config = dict(
    model='autoregressive pixel model',
    dataset='photos with spoken descriptions (Open Images, Localized Narratives)',
    train_examples=203450,
    image_size=16,
    horizontal_flip=True,
    levels_per_channel=8,
    vocab_size=513,
    arch='transformer_decoder',
    width=192,
    layers=7,
    norm='rmsnorm',
    norm_position='pre',
    activation='gelu',
    mlp_ratio=6,
    head_dim=16,
    fused_qkv=False,
    bias='none',
    qk_norm=False,
    layer_scale_init=0.1,
    parallel_block=False,
    inner_norm=False,
    positions='learned',
    tie_embeddings=False,
    init='lecun_normal',
    residual_init='none',
    optimizer='adamw',
    lr=0.0012,
    beta1=0.9,
    beta2=0.98,
    eps=1e-08,
    grad_clip=1.0,
    steps=8100,
    batch_size=256,
    epochs=10.2,
    lr_schedule='linear',
    final_lr_fraction=0,
    warmup_steps=160,
    weight_decay=0.0,
)
Rows from block 2, named by matrix and row number. Rows with one number belong to one neuron. Each number is 128 + 32 x the weight over its row's rms, rounded and kept within 0 to 255. All counts start at 0. Numbers have three digits each.
# fc1: MLP up (model.blocks.2.mlp.fc1.weight, 1152x192), inputs 0-95
# fc2: MLP down (model.blocks.2.mlp.fc2.weight, 192x1152, transposed), outputs 0-95
fc1.1003:115121135108204206080156103151152137123148177177152117173109129104165095099150132092127170136142119110106163107140103156108083051130130173088129114110145107088119160141088096059124093184175129146133067118107132171133128136103060130130110094109130116101160158107108185146072118142091177131
fc2.1003:099146121115132117149089112099142106145151128169134163162138156072148108148121189168110085159198153166138124139115180093115121119138097059110155137138192131114141091166126149100121101100143071111161106115130198133191046116113160092120146076131122145113107167132182118168212157167107085103
fc1.1004:116166127189165115110110147148110134113189140107158118137104135172136214131113120110100138118161090153177089139148140141127158103141115168109145079080138115124151119172100127074181129113104135124048177121109149079156114119141124182148156065146158147096156156203072156183130142075094181064
fc2.1004:108112118115160181133084086091101128105125146102087054181167088149128152122155171173090062156074151108123131141152099059137186109139043090146116128122103116125121098095150125128159156132150113102144104180138130123106093119147099134095122117141130148128136148142167153055133174157175101098
fc1.1005:098116203193165132132132106140162156127178132148100136115135072155113137091049049139157161119124080136131129150150123114152147051115162133128112109137125084133165125147063145112130123111134140137111138124174141139191098098104120157141102132109167111103156113025098119201089136137142101122
fc2.1005:099168160168108161113160161112141136115170146196130158145100123094105106094185133121151160123156165171130168146104203152135077081108127107112058121082139093086056071089134123157071161133110101114141151134106107152140125170094170136113080168103081171110121098148210078133117128155151150118
fc1.1006:113122179126093150099145153133136105110132097112114117142126135081151127134085114164109065109129141096128153098107120158194113120122095110145163144104117085172153139131059140112127128077187101087132082130143199116150227076124179084171144071131113139174178170122150148162098097158166117086
fc2.1006:154166091145163104164110109145098146086134126145133161208133146128149162145077132218145156071111183112139106099075125142119105145136181148173127152164111146144152128152098166116131123099171172121156145166150149113089101087167119079146123152118149134108152143155112155093142126154140138190
fc1.1007:159098122165099117164083155181117069139094102195093166091147110214196111133133145123098147136148124115102171062123069161166116147152082124132127156115144085070168119110107116067083160120159121144127129150137092097168087186131062166145157120151112074138113127093099138105132107147175129091
fc2.1007:140094147120128137098098134077093179104086163058165146187141124106064193085097179203143114122136105196109080110135184079119149164122152190122105199145117180123145135147151123084172132165131151168123143158125149140088130121147092155126129146131119187162138125121175170135167095169105134123
fc1.1008:169151122060120120152163193186128173137058130105107168117148164180106118091066126123161132121133123139136087117120119157125137111151140189147149141114096066155121101130096160101138086122135171111162160109069196149150178145086133065137159161184132133151112124126110090135111139128116140105
fc2.1008:185089106142063127129112094122095166098121185113165103109169149158090141096131129081120154172089197150139088101177143089153137119108094181114142137091162132110132131166141096129084136168074131149114123118144129128102030160124108152096119125096120132140129074117135081140140137194123108041
fc1.1009:178185171138100134139155061126181117126148177123129150176147076149119118128094141097176173226168062146176172186153139178125140120131121182085183074133098091136148091144083155072186176166103140128120122136121145137142161146135122101153127084108143125095102126112165120122101101073176170167
fc2.1009:086160125069129127114096135147097142122097009123137136190152139114148095189141136100101137106113159079141107123114106103087123156119131147173121168120168121144160124091160179203119110076139160018137127161131149137110140121128153092178169098162157091158120171144114055170131152103112144121
fc1.1010:100122087110146118059088156160186132128152143096126191106038150107129128138112163119159108136199148152146162142096067109164120117175111151132124136105148117093115112114033081139169162137166067135181167173147137125181076112128085167086127168123117110157154119147095075204131098152116163145
fc2.1010:136141116091141079126143104218124174121142150090074164171120042074174172155130128091121096107148141066169105098117142157147161137132118140113122129138128082122066115156140207048166173147116154131111146110125080079085076136107081156078135184140110180145148143136191107126134171138157126105
fc1.1011:221088159034123111064104102146202144126122108138108149156081121162179109153137135123125129120146156157079076135056108114075173172151109115153098099134138071117164122085165097147132126179150146096069116148145130161176159112128137120083123163149129143135083120112161124159190120132129122096
fc2.1011:154103171130127130101114132136145106120138118132078092154134151143127102086148135144093080052147102157143122119046122074109117067172157143118130099114140147116147106058094146102133083080118062122142188133145143170141121134140120185153223149111141078121121138145135116158125123106118096070
fc1.1012:139130196171135122112172172136160130093149103173157121160083183111097106144109165115132119125159125167115159154209109114122060131140118122142164098089084118137118108090116130091091140151116067120183131135099077152115150144129170108140057121102063124144172187110124132202143118094181108087
fc2.1012:117141101067095109115162136096122131131099123133105197074120165099127120123164141165063127169104180130118059109127176102144092086094147119117155144121122119142178166132204159124150139085125103149108114122182165165118104135149100086141134090092128214138165095100122124152107186102069108175
fc1.1013:161153134156180154163098143096106111099163125139187090150129211138121110158066141119162118139108144147184159141139103098128155141112080143127084152145124102200102149148055154071118188116159144104144056102115162146160173114166119107163085098120147167157144122151114112139123225176146100127
fc2.1013:070106123122118089091139136157140095146153120077065189109115154169156153146105107076048134133174121073130099133101157017140153105136118124128187106087094141133163091106127136105166127123108141116131117110111173106092074126141114156122098136145185145090174116148173136118122088157085148096
fc1.1014:113090122094087114092137144085095062142118116121109119117147077129143124144108146118151107121072158175176127132133111160136145107162148103121133134163061128109187135203151143165077153138053143189086133102173124156185175135114131122151146098177134073158120114130121147132104148129109167126
fc2.1014:110110084144080134120166126100156136165144107064126071146141040154122118087124100142136114142083083133145081146190143091099137123151055078120074112152101206121137116161147105139182172130100114186124099111154152106107091132162117064105118113120125161091141107146167129182121095122077132081
fc1.1015:129143184183161121113122065169175104100102125105124172120145174175084082130135158113202137168185126180103197150093173091144117158087092173156167146106100145148108114117111150168195139173043078111113121080180174127150155109147104168093141129167149135116161140174137093161156135155119108128
fc2.1015:078125117077187177150153132115167047128142157075123150110113125130185111128171160157086118092140103124128122146058137115137170117097187101169084117169142092123100149091156129101142182150100129159086163132134168134114152115120121122123107114111116155068135110057108102125096088139146096146
fc1.1016:145053129126200124137151146152177105125103125080107143136098205125131157113134120085115172189063109155129172097122105144081118131122096088129088103111139156103090199081177177173176117099119114130066068158179104132142129150195113117111157171192159065156142134076118097100088140067135147094
fc2.1016:115095152114109129136114157096169099114143126135104093152120116141170194146111082103155143088117173126129095153127164196163113144086180123102101143102087115113088109096113129048057156189164149133163172147125092121132096107151108143145110110122122134035145103106102122149164133103099093121
fc1.1017:117142098177124100103050160117184114131139076083130085119106224141136117123143192114174090115237098098117187163126087193127094138137164108098138183124079151143138155108113081143084159186119098136128132140074079149094123111136185178120105122111172195138114138093154156116168105125146155168
fc2.1017:096140136084113074118132145116155133101050160127130130115078091159091138128169130143143091105139114148109098117131131104068144096134121083140120090073091043141087159137117101112180089113115150131128094139141115163145136126133084113138094130190101104188083078089123143103159135130103079152
fc1.1018:135146146164093132204145202125090104111203149175102125145148142101120100125128157095129159059123098171111117145180200180077091144139102123127214140106105117170095101086145132104191147143080092117093082139131127138148133085155078099115104138140145152076097180104124150147120167164151115152
fc2.1018:107149118144118056119125123100135128157169085104159129124158117142088189166163089102120109128080129067142162127052107191135117154155112083105126112158141100090129102089101134092190092150154111125146095077133099151179083147104096072119179104165109101156107173159162150180125185139140080074
fc1.1019:149097111088106134134159164095130108145160118174118145190109143134109142165145188074153177109152060123180118112097156154122209167113137099152147075191191060124122155160055067123120166142164136100144118132140130151106139083128139121153142110143110200115115083068183143127167126088099155094
fc2.1019:111136118157125112101153128100112156123135110183084145084117174109165129065154090120172100112186163160086101121129176129124149145055196103127093153091105185143139110165140182155124108128132188121096178138138116159166144108156145135105153142056129129058164181136167119168100138180182114056
fc1.1020:076118136161154023097105148140154126103105157092093167081076171097099123141072156143114115118139126141093139052091076145160090095131077100145157154198155147200138180114150141100141142155105064133128183174067049138139094081080159159070069181130142130140105124105143161104088138065121128120
fc2.1020:136117119096153146095112150147159119115120119138166056117130097127136133149167128119103127126154134097077143109115140175137144162135123090139129203140133125090134095164121149110057160130137176156125106075072127123121156130122071125144132127172125041200134135177136156177095113135154123076
fc1.1021:148094132090102089122069142109165124108134105154109078140151054111092136156103166127098129141104115114087108089063127132114112092125135088079108145156167091161132081155200137151115122125072089138061060187145081159188090155149134174149147164162125102113123145114140119105176124116105159113
fc2.1021:057161150153155153135121175142176167105097135159091160098133181099178142147115096106114090111115105112149139101128129139141080082116123072125085127128091088111086127110164058149100096134096173174151107111126145124089085159091120095111063105092153132149148100074126201118150170084185115140
fc1.1022:125048216052170108164136186103151076107132086103108158137099137086149176161125158149174113152079123142109152134117145148108127081128100101114145136129143115067180118137145110144157144160164099163141066122202141137120110143078101115178152178178089170145139109077106062121124109127183103109
fc2.1022:135075131187129124108095085194162132178150132087139115131054142159155182069104081157136156118165094140140125131156128113152149107103174137144097131147094129138155197145156152098177111179114177210079165148155125156060123190124102121153173136093122106097092114143137152180116137161107127094
fc1.1023:076134120255134110097099140147135200134164135125141138165081151170136123126097129068107173178182111161153160094177104119137109123156075170103146133113189050125089117130136137075122157105066100090112112098128160112122124118060167122122146134203101074120151087129084108132099089120128102114
fc2.1023:090167042058096132154117076115124125111124137125115143154150177077131131151126156138119129106112160047102087112139102126138171096153104083123159180090060068132133078090096117116181117132134186126064181174128081197117116169131109081108182111085139123135176147142156088097148149135125142164
fc1.1024:084109106088064157152086160077138148115058097077160057161085089123111142112171169186113085072071114129142070120168100137096136119127161097118090090052152093129123126132170144073139139112135079163093116130143155167107106152124157114063175084111052134137113110130168193099131084175111138125
fc2.1024:195139103205162157137132148187140062115109109147072180096102167137153103096080164177117157116089141127100117129092143097161111102153146110193117117119093147098114087152135091121144146105143110145158102091187135167171183173021121070156100131147153158159140089126102112141079105098112102117
fc1.1025:119178102097093163131138159182113128122107123095109075177142165154109144133051146121114078107202093161139136196094123191126137131062096118086123142122137083088152108125138160191150195160138130130086122161111115130111136106136079155118109141091118130112085100112131177181137041113101149138
fc2.1025:071141050144146193105125179136103156112186035190154161106167154122130120149121148120139087079090147112161142094143155128117114140154132108157115153169109139116122125115149095136159069142145094160099104127121110164161147168212144126108133090164133153100126186071093172084159151131143163165
fc1.1026:147228154098130114177118101169155096073126135115108132124128136094131109095136152156156141122137152144150093175132147170110135097135103134113218128160141110128141074133087088155112127101132148143139112149178122075095137085149132113126106139123082068177111091153091149087115081170135094103
fc2.1026:178168140131164138074137079147135122113139091073107084155176148100136102166123074097130137132145164198151180108148154119210141130104147136136123164174096125122130165127113174108144142124142167150114135100108190087186142181168092109079107139164149091085152142098202184139169125117089122138
fc1.1027:120161099061137107157173116107148140189079155142109125160032090176138068126161107185140138137094100100151146101138194167081155078103172089111130181110058103133101131195117143094151121073132122141122140130111101172178118121156107133147119109192127147123146137112138187122110193108143126121
fc2.1027:117170143188136150144203144144120139084163063159075126148075157097172122104098139132172105100096146191126066156149100170081107128118095135172065161114159138168028082055091107148131148149107142171169177127135108162107077159116170145121143149070058159127107124177135100124121111141115109119
fc1.1028:078123164207140103137110161171139158100125154119191149139148114090136133113123119102196118133140087151133134147129078154106106090129114133125107160107117138191129180167086139157128140167161086139110119096137119128177114155104108102151118112098201117108101102106068186153120145095134190146
fc2.1028:167166077148083093088157124087090082133129144169151139181147149124129125106157147203110146113183126079131128161177164126138164140123169148134130115165137099130160138156124066097136164100174126117099164117127152113155191068090183155086100125169129100178075149143094124148175139121116132151
fc1.1029:170128110190113077158139184143162133106162114186128173084138124136152165114115119123173145147160148116118077118110120116132103134156117129130104180108144143132124090140122140128104114106098161134101182103153108166143054133166121124122166075232149151085093106158160139123155137161106131183
fc2.1029:126143179151101135141148082138187166146089097097201155105117163069129157090125140051174136176118116128133132128148152119159132104125118109107056132154178092143112150159079123097132139169130150072134131093168106118162147136128151069101088178137073168145129159138163128128094162164113129057
fc1.1030:096103148147153193101136149093117161056160150140086090175098142148084157152148119135088075113108114166059121101106137206100171144063163116185125111114117136117115157147130151162064070093125043067120121105131132117130141156097192109080125130155148064105128143135167144097141140131131094091
fc2.1030:142084101081090130141169118045169108142153057096133080135089115157128128157085122172110126117081156120064184114152139168132137166118193107143150096137095115105139177097039084127118205107089139132119157148122129095089104129101159122128142088158151122138139133128139114094129098046074156121
fc1.1031:144121071122082168129129220143152094117066171074132167151099155097163159139132125139127127092156104160106158099197107123074122090170073087184084116119134053142074163150085108117135183157158152086135103128172130102113207160113156130176149061155128123098091102133166155121135163132088135128
fc2.1031:138085128072095130196101119123140130092149086108111120104134188187095110091103133164197149150110113113083145131123121120178153151125164111123210213118080123084123078171177122041093087178124167152109125082110151102123072122145097082105150100067069134147159120118155150135132089132119133093
fc1.1032:125147137138125087082078124169104180183121109134131113101038131086132091153125135132102087100105099084127131122181104158150159156129132158128121107143157094117093139100146120114175140122138144148109085146143061171112081142110163119121102145180109128134144042163218137155158099066135140050
fc2.1032:096086203164134146110103128109136117070207150109160058164145154094130137129144112115089117124112153160124156146103101136189114139088108187190137199108162150101096120096187145139107116102140142110122106112152118100107114136082107209102137123180081155109108172089162126111170136207171095126
fc1.1033:121145135116136110146111150151176102134135122151132076191081111158155178069153135112117150176157168084090170108144134142178073153127112125158164109123189082161124061125143075179137175118107155143122173133091164098151160150154087117122061120124121164075165193090104127098101122151134151037
fc2.1033:089122138072142169118159160177100135107120134132102156133155101129123124140097124132157150148131162137137114148147160181079137142100148174140135162117134095136139163095110132159059149095160099106147117132145144145086073118019135170146124145176158064199106029112163166171180152105093118096
fc1.1034:115127112136112028163149063111156092171117131177193111167093132092148104119115152067159108092108149202057083126140118138175149113063164134134108145103112079121095132083141144162087130115112129121173116169130082118149158115129149150107112133130129152135100165153162117154119106141074120136
fc2.1034:089177171151150160177138153106176190130139171136154134093132165138133101107096127100117131154090148157124134106168212144053142140109104077146134134104175070140083136131125128135130075193155170077089140183118132126082112109103119136101105169091114126191101193102103074126108168107136108079
fc1.1035:109149188169075124134131138096155201131098114144109147131113060123101094211083174116140125111108139143061132084112143143109113162180080114146134082118122108119185144113145149130105191143154092103117077120178141213105166200120098151148166098108157125106099102138146140118152151128149143163
fc2.1035:170054189159157109140143121121107129090090144100160212116103158114144092142174121124156133073146114066122173157092108149113128151124101142149127145089100144146113122165048169151140094125094121142116173172166125148163142138123114136127135141087152125108117141088156075128145177118120132110
fc1.1036:135122109129103158099167145165146102177108106100168091123161165148106099127127141173159139070149146140111139115150141124102103086162140132155129123136089111185147108125113052100175151174140112084091130158132096147170175151105069110149091117175183143095112049141121153097085123076128201146
fc2.1036:145170112170147069086098142084108122174104092110161143135138109116102193154114140095165085071085176161109097088124136079152149116118082097094158147139099203047157095108159124151100129143109115118120094095148135131065139073129130123112136101150132124149093128143159122124203103080158093144
fc1.1037:145159155147105165185102131182126161133066104155138114119159105142076119115118098107102093151091148101135145091091171123124094156124095133159144206164109187116157206127110120098107178083109084136132122128094133119086156113159128113135136162094137047136081098121147142166135130162099105097
fc2.1037:133089104185035157105142153129144111042175074141138124111113171121156133163139095122149142063158170142111101176145105155128177114148142132140129118107132134116133089127146075126127116146136125145124093120182119119110106132111130112136170150134130142093223101127094117177172115164162154104
fc1.1038:105166069073134126150125126152131071155086102111110118120133061165132168163152102108090114122140150117128147112094142075141204086162170086165150120087158054134119145124140087117153152132110119157143135128116121103135138154133114129131180076163079184189091116116150090185073090131131117173
fc2.1038:155112086169113148119126159168133130115151073132088086195166178090164110126151134150163149103168102138081124141080106168135217132092186129114138083113161100083107131118072155151123127135154145091132145089064175137101167134176133095161106152084086162176168162092096067135138110192147138162
fc1.1039:117111172192100115146091170207166153133077099123136184158119112151115137067086170142183134113112057120143147211137056095120164140118127118148145118150131090135123083124122101139102175127131123122115095118124146106120108092110155115106127166143117190095138121138136150150165101126143132100
fc2.1039:119100174093107103092132153130135137140145150135098131145160099085158141143133112055040124060158106149158054150154163079116088136179164140113124107092170107087069126104140117147133145111139150108177152128162172139102152152133134217129146117091185119126148130145194111104103158079081130162
fc1.1040:139130163190126069105110178119078125116154125139167064169132201087121112128126195110163119131119100141104146146096076125124119106093093131081167149113155123108163091184171096129125094123153130163084143149153113119135133153096099108123151153156148120133141088117184160124105127121171159153
fc2.1040:099132182131120140097127133143123193093134121086117129116156056145115108134104150140155165138120100135150149131101121148147125141124146108090156148141117104112101125092120088095093098101124120183144093118110097136134075032151151090137065137123144184154166153116135115176100085128099165122
fc1.1041:077202131118127143171141097128117128175053068162121060125107093144143118156089101182138128167178108139152124145127151143114131168152129138111143175122122118178137090095117105120148185077094134122114108120162098165169085169112161180151062132098111110180107094172119131112164151156138161121
fc2.1041:114152130093101123151145156182125039113121141216133161152155103051126140082124110043118099146132166136143091125193186185169127121121135124094098093149110114157122107131081091094164097111125159126121130129134147123128150158136131126094165091114121103147179163126180112130123154100125106099
fc1.1042:136081146177129119160101064126130083118131147142164107130126126109167113079129168085209110112112150142116152142150134192120140123209133161143171109140088090134143111057124116121123142138127083099113119065146153184178136145099140136175153149150080101164119119091160138106127118163155128133
fc2.1042:129109092122138096124120120120086108084157153127147156157100052086127149142090143160153147079116177134148195145162159077094135163153158142102121160168097120192109127150122191171188179119112095112107117169097081155086128146158095112102174145148125133163125162138143212102129094084130169135
fc1.1043:110102124113053136131086100129110110098138115121182139157146106140134142167183119107113101085138158122120155099060130138097152147114089166114147160120183183189055124138136126117146109171142158108109101065144142112111118142114126222144120108081084085162199164114152105139129101147091155094
fc2.1043:085206129167133158112110227121109137078155125094090164084139137170132109086090176176140067100145110115140142137135105132181127143180100110109178124091168140123159152126044155122149154092092150167148101186133120115154166106158135103155180128146152130120095064176109177065152128071134105190
fc1.1044:118148149077150132191121155114136180103130083130105135166144121144126094145136173156133124143082142162098151199123119188181160137132110143106100165137114077111120116198137070171144124144173142173101182127167152169166112136098095092110148158167134049153142164130055152202084104183127115126
fc2.1044:142193125138140194103120096131100140117161128179151114079150118155117139139132119152179122075148183186167121134146175113173107096123143146143038110102118142098089122129077102124118134123117110068113115122128215142141126133118107158138071116091100233146087051129172168142091189130119136159
fc1.1045:185128098139120157172139123094129126104114117104127133153115118147141134131078093098191094183084133228158143104172121151132141112148175088105111142149126156150139135106089186151175163087071093174138094075159097131083159128132143119160118141127085125126103120111129061082122039132079175191
fc2.1045:122156063110121107136165211087144111150128119185158097150079158082129118108138174175072175106087142041141082167109174125125153075079092106106150124164164139099094117156137124110094159138125156129091128153164148143052142147121146074147102150156110106145214146157114096128149124055148142126
fc1.1046:209129138065172077119154139060095157134127119120166096189115129158168100142094157107132166114050064108159173119169115153098128164152111122162176109185130137088115090080102181176094115130114125147110175152147114119106138084149085087164181109151143148102094170111133121142114154162159158102
fc2.1046:129080158120116159115156121152117124126146111052110147161174145066174190079048046112168143110149123130136116099116120197156093124101072231156090134146119132140141109098158103187123122142135109127132147132129184139173052145158072159092112103099151131107111117126141131155105130161089143143
fc1.1047:139072074153126149138133148106110126144112159053143131169137131124132155167093103130118140146146103076169185155135170159094153095163094147123178167099136083166121167084031158190077081140114108132112132110172100117109106152099133099151141115144113085115145118176103148181082137175094166121
fc2.1047:089168187107123149159154120090096124102123107129117071156136118116108146077147159122115109110157192196075093176206128109143122116129147132179116074104143204087118119146151186166152159172154163142105099113119165117164119130159137182050119092145059103131126184138065139125155112115171139132
fc1.1048:136098081130139147135151096110098192131141099172155096092067141133105116115109093091126124144109139108101080101111162158108148120121141030128187166169125069168123130189068121088078146117105186096142125153183088143155101156137121128176152139113132135082123077128115176143113152145108144142
fc2.1048:072129100133120140139194102181118105120174161142086166109100171132137161072138120150138139070164104179131147174091147051164153085116164108115088092123058126125099085055171105118150159106125135106168114178168092122133178117106133156130158100084136157124183138164128143184140114127093173096
fc1.1049:146075154097038101152164148153120109146089125141099142126166141098129138111149160111153115161181092206146143145112159140115083129158118130163120124098109079124141134131114112138160101129070142140064144158101136104162174155094196146173102114169169118159061118074154145126152045185103164188
fc2.1049:096094168141109147106138141121105148087098103114148115188155143123153198176110168133141091116124164193024177143132160118141144089090088160154158123118106166106131120140141148087095139147083156090102068141153113172085170190121065110152161158112184130106113151159157175095086167108083115160
fc1.1050:102110103155126145103106096146137097052153123129182138056120161098092230124125138092137103134106149208169116072151116132122135165119105127091119148139179114096131146115151076108104146146098117112162162159109147074161110143161162164121150114089131109067105133124178138099120078121130160040
fc2.1050:114130102093152166129179139125105152088132156138114123216122151124121121077146168094119101121133123056132142176126076067137167159080155182086093140129081139179141093126128159075081140168171128122074097167093059115123136103154125162176202152132162155148109094143114194123200135130159146106
fc1.1051:108121137160137100059135208169155119097099119157131152140068182077111149111117120131128086185128132184099128115202095150094101096127145082146127143071188121147117147138171130141170083064095145118163103167151100132138100106113165127100120109126165148100075152119152154125172071111134132138
fc2.1051:153067114091144115111106101053162101115072095181140127147084124102188075145130163083132089171062118086115147202127147098122109164099145147147144067114092145171112116163072149106187159164098106087129112147151118181163154136204096095138096093150140133121116158146122189112121133185089116083
fc1.1052:098135135079079126196158113180176157164124102136140189105086139134124154090072107126154132136101076144146132162155119125127132148128104188156149151059086118137164133138120124147131093151110123183126095143118150176107106096155154043180035134178162127091134120137110075133137100140147084094
fc2.1052:144116117136106133120084103088110118146212139171151189130135161098136148111162141119074114166111126189213073127137150166117109135140163136097148063135151203140091082144162209092116120163129161166099178118116133036176150160116148183093080136113099154079115124097170151105110116129137123093
fc1.1053:116125159116156119151114128163108223124150113098109104144105104157130132158078102070125045072093158135129097115116088141167118169120135075140100059153112090084105144155142143160099169151153136160119150145098179123077113125073138102113126131160087156131138061127128105158172108074121104073
fc2.1053:161182125140072091144096153183148178151087159148185099168129119136118178151157080126099180131144205141160050117139150080122080083119120067091154107146134132102084166125115090140118154105116144144153127163095147136097180124182072091104099144072130127074126177120145154132142101140134126195
fc1.1054:125161173137155140093128169145190064091140087072139125123095124089200121112118209162136159140136145144126161141142149152100098106114169148121115132119163125072083127163132147143130138141112147060124144167119197119158058154138161110145092163176139150093114137107134108148113102091097126153
fc2.1054:148084151129136129113089069123105156098151139114110063119086083169113155099142067112171109147082130149179101124118081105096126142125099113126070093118151131135136114171162221113112108170165123136109110142155109095090136133185081134107089086138151153112176113142106096154139108135083067038
fc1.1055:107134127148112120100089143131164122135097075095136106143105154100118183172111144146140132042036159109142103058088150185105189183085143090163128072138160125139087145105200154092141110139096109114141081150122106155141230163134146133161154114130088163142097148159170091095146122082141131167
fc2.1055:091115153133140168145109146088155160157095074170127167129116140120140105173117165129116115099115180133138128188164161105124091156066083104183129080078133135109075171147085058183137159105199098129147167104151149121159157158125160115154126097108093110150098081199174106081160133139095181162
fc1.1056:164148134181122085170110184044167116114081087116134130142170100137080109156150121096126088145156120194139126094123170151098109152145132133089140150164094076151123140118192124114078060154047128176114106110100088155146110111105118221176141130158137152120125079132139147087174159136064121111
fc2.1056:177162128111077161198118128109141130148150199121170070150150129111105178122116142152158133137113077118105158052143175118073057131111141119117141168195182174118158127145123081084118136169112122110154128109148112156127121121128096113079187123144088105149078167100182200062146117118179092156
fc1.1057:204109151153128127099114154102138179109113164146111156150090202104109074190041119075145130105193085084149166127126135178114116186184140136128118149143097123111103111096149099086162182151145164137113152127133159168168132137113120164117126081193140122164091108132161120176138150092113183151
fc2.1057:155117168097200117147152074110193132089114115097149123108134116065093190123130075116140108135117156099093149141121112117045159096142105149117159178173120173130162120101068190167124096110129106117139148169149145148128147148188117168109103094126143114169068118116102149106183175200131157093
fc1.1058:206144084167145126136119119077127128120095131061168092075145101104057140143184221147144117150124163126099162103110169091198164082145110146105114105173098084157213113134110090099128121148123109095097143133127102116124164136138136166139183118152102164111087121139163152129145147131154236098
fc2.1058:175152131075124152193090157113132175159152119174141132161189148193120150111105102107141122146100092084122148115149117129089164158115125132085165143095129185099141159122104131163115121122141071160095126095099143147087102137129093130163162068133130102126128163133102185105144114098154071100
fc1.1059:149064135139197120188124087151145118105100166102126121136157146127086146168086156140120169058148176138160096130123118149164109125144140150160113175144122100167124116158085062125080137110116111181129137125127081161161209161132068089210183109143143129126092134108130153137125104112071147147
fc2.1059:092125182173132105096162153131179135095124049131055132142140187122147111088116209109172210158130112133119118129116147076120118163107165094123144135104160146154146156110116132161078084119095119127114132164106111127125120109119129131149094117187178104179120160116170124178104150154129138060
fc1.1060:161156132154154147106079144127145178093195117139140092194144208191099038173124191121192141092115118133153160142120153104091091183091176126091116108164096103130127133126159059103151105130152121162087095162089126115123126142138154121143126156177155142139142172155217130110123098108105130089
fc2.1060:173089188115108167104115095104111129079105105074116126093127128090159113136076106156125092112152181139177127158157058170162124137099164147134102172149114117181099122156081204177130165116084112119124168165126155123144114129140115110144139103126141108120122115109119146179157184164117116085
fc1.1061:146170076111188119171171106163150113114108126100166128182060164127079152191107121166102120123165114121149129099149137103102088155107096097111153094091130123077099071104119114126132162141117175078097093149078136093131092074158130199150148142168128154130156124067145127105114116107122151137
fc2.1061:145151144160140134128068072161108151122164127144158115152168149108167166143093093111180140145099131060149076139093116121094141143169100119136159143110105105129108101145103128117100109166137185128136184117153156132070052090114145091096215127107151104098172150108155158108218146177151128130
fc1.1062:138151109105125129126155177091158113093067168155130118134131117112140090119176134159140162138053164152178159116137090147138079186126058123148156104133111162140161121109130034121146096151109106099126166141136141126048081151149149141163112118150120080131184010103129129098160159171108161144
fc2.1062:115175164155096147083168164148104146139164162135170109118135143090070163042100137125093017138166088125073071092133141163153121105120180156136067119103131088170134085120148091160113147138164114036115143119151095112183134106126130129064164141158104085147107118180133100121138070082128126101
fc1.1063:102109206143202141142124136180113083125135105095146064166124100125145104164159138104128126152154136200115116077119142123127098147106155102082103146095127126096136171154117123117115087116147103125094126106153122144083157198093121173174156141183113145154179151120149134142152058102101125122
fc2.1063:149115124110084181144127125118117167106164116146131110160135147139122178158080090107168000162122108178113150149169174154117131113199027167179143069128103180117136090102123147117222125164095140170114122144145152129111100134144106168118094170101080137114150155161132137111181135111150132092
fc1.1064:122072100110094153065154120130130115099151107094148163148150102118103081182126091155177142072103119172166152111125129078199087186097128138152101169148150166151114133136164078097127126134212124137155132140148116122162172123165159178160134118125133101148085119123115096168127166093144117073
fc2.1064:119255058127099165063110109124148181161153127102087152077145136130110149115096100141138198097120184125141101138150165109088123055140100075083109138144057106155097126143165116075111166155136124082149088130131136075116075087128129095069129164087103117109181118163149088109151113126152159153
fc1.1065:197127078133129177141107152136144125115111148110090111114112140093145114131103087165183102064084150145156145172121105092116137108112100120056116124111138085149110106133103133090123165117114124157119089136191136191116144120145166139107148153092122146146150163074131135138138133180116116097
fc2.1065:098103185176126133044096084123082172102097117119135119191146150064139115160169118139168110134151161115163123115091142143136155175105138156169126146076142165079056142139095093093118093149143130149131113060121110168087101122178186122110091090134074141104133111175106086171182083134146123097
fc1.1066:094093114187159116113158120165176156091123139188146140201051137137131063075095148156174143056131112178150105130143110180127138151104070139136162106084150076165095128098139088119218093140142109152144078167125168160178150115103124140195091128108092141079147132121096179155130151129161154168
fc2.1066:172104137167108099136127140194109130080157165165110110149127200144160108124084100125177154160150086120137110135074091156177129116183102171127138165166119133097126160095113121135169104121167097180092103091132130138133115125077131115121104153120184177117140102077048199138179094068138136150
fc1.1067:104148090083183125144132152122112139112120102124118098117106138175123090135148111112113112097132141086156112080124123106128110124120162102106075130135149077098164129097164125118101159097121143120085089167091116146088147150129148135149158073127061167127172120095221085073164097095081204160
fc2.1067:161188123139059092131101122099169138171133162180141205197174163122082160108145119151137072192101164145128093153121150130154122112102130106114105129151127168123126157149104145237073128142145117131166141078140102172127104151091141093131146142124101137146141124115129072118126104140134149151
fc1.1068:141113174149101093129092064103130168136109118173158109101121149048131095146137116142172069141113128104135181144052069183132178170152106090114188164090128156120127129128153127112106152144171141082130125103157128097078117110112164177116173113201074115138141124150139144133127162147115194125
fc2.1068:139131111161120151199177160191154132109180092159119128179137108157122144107113077103129106189164088141203075131152141101118149133121134141109111101122061107153125126158084143122160150140103156138086219092063174115144105183102140181138151151138180051157159085088178158089058126163092150107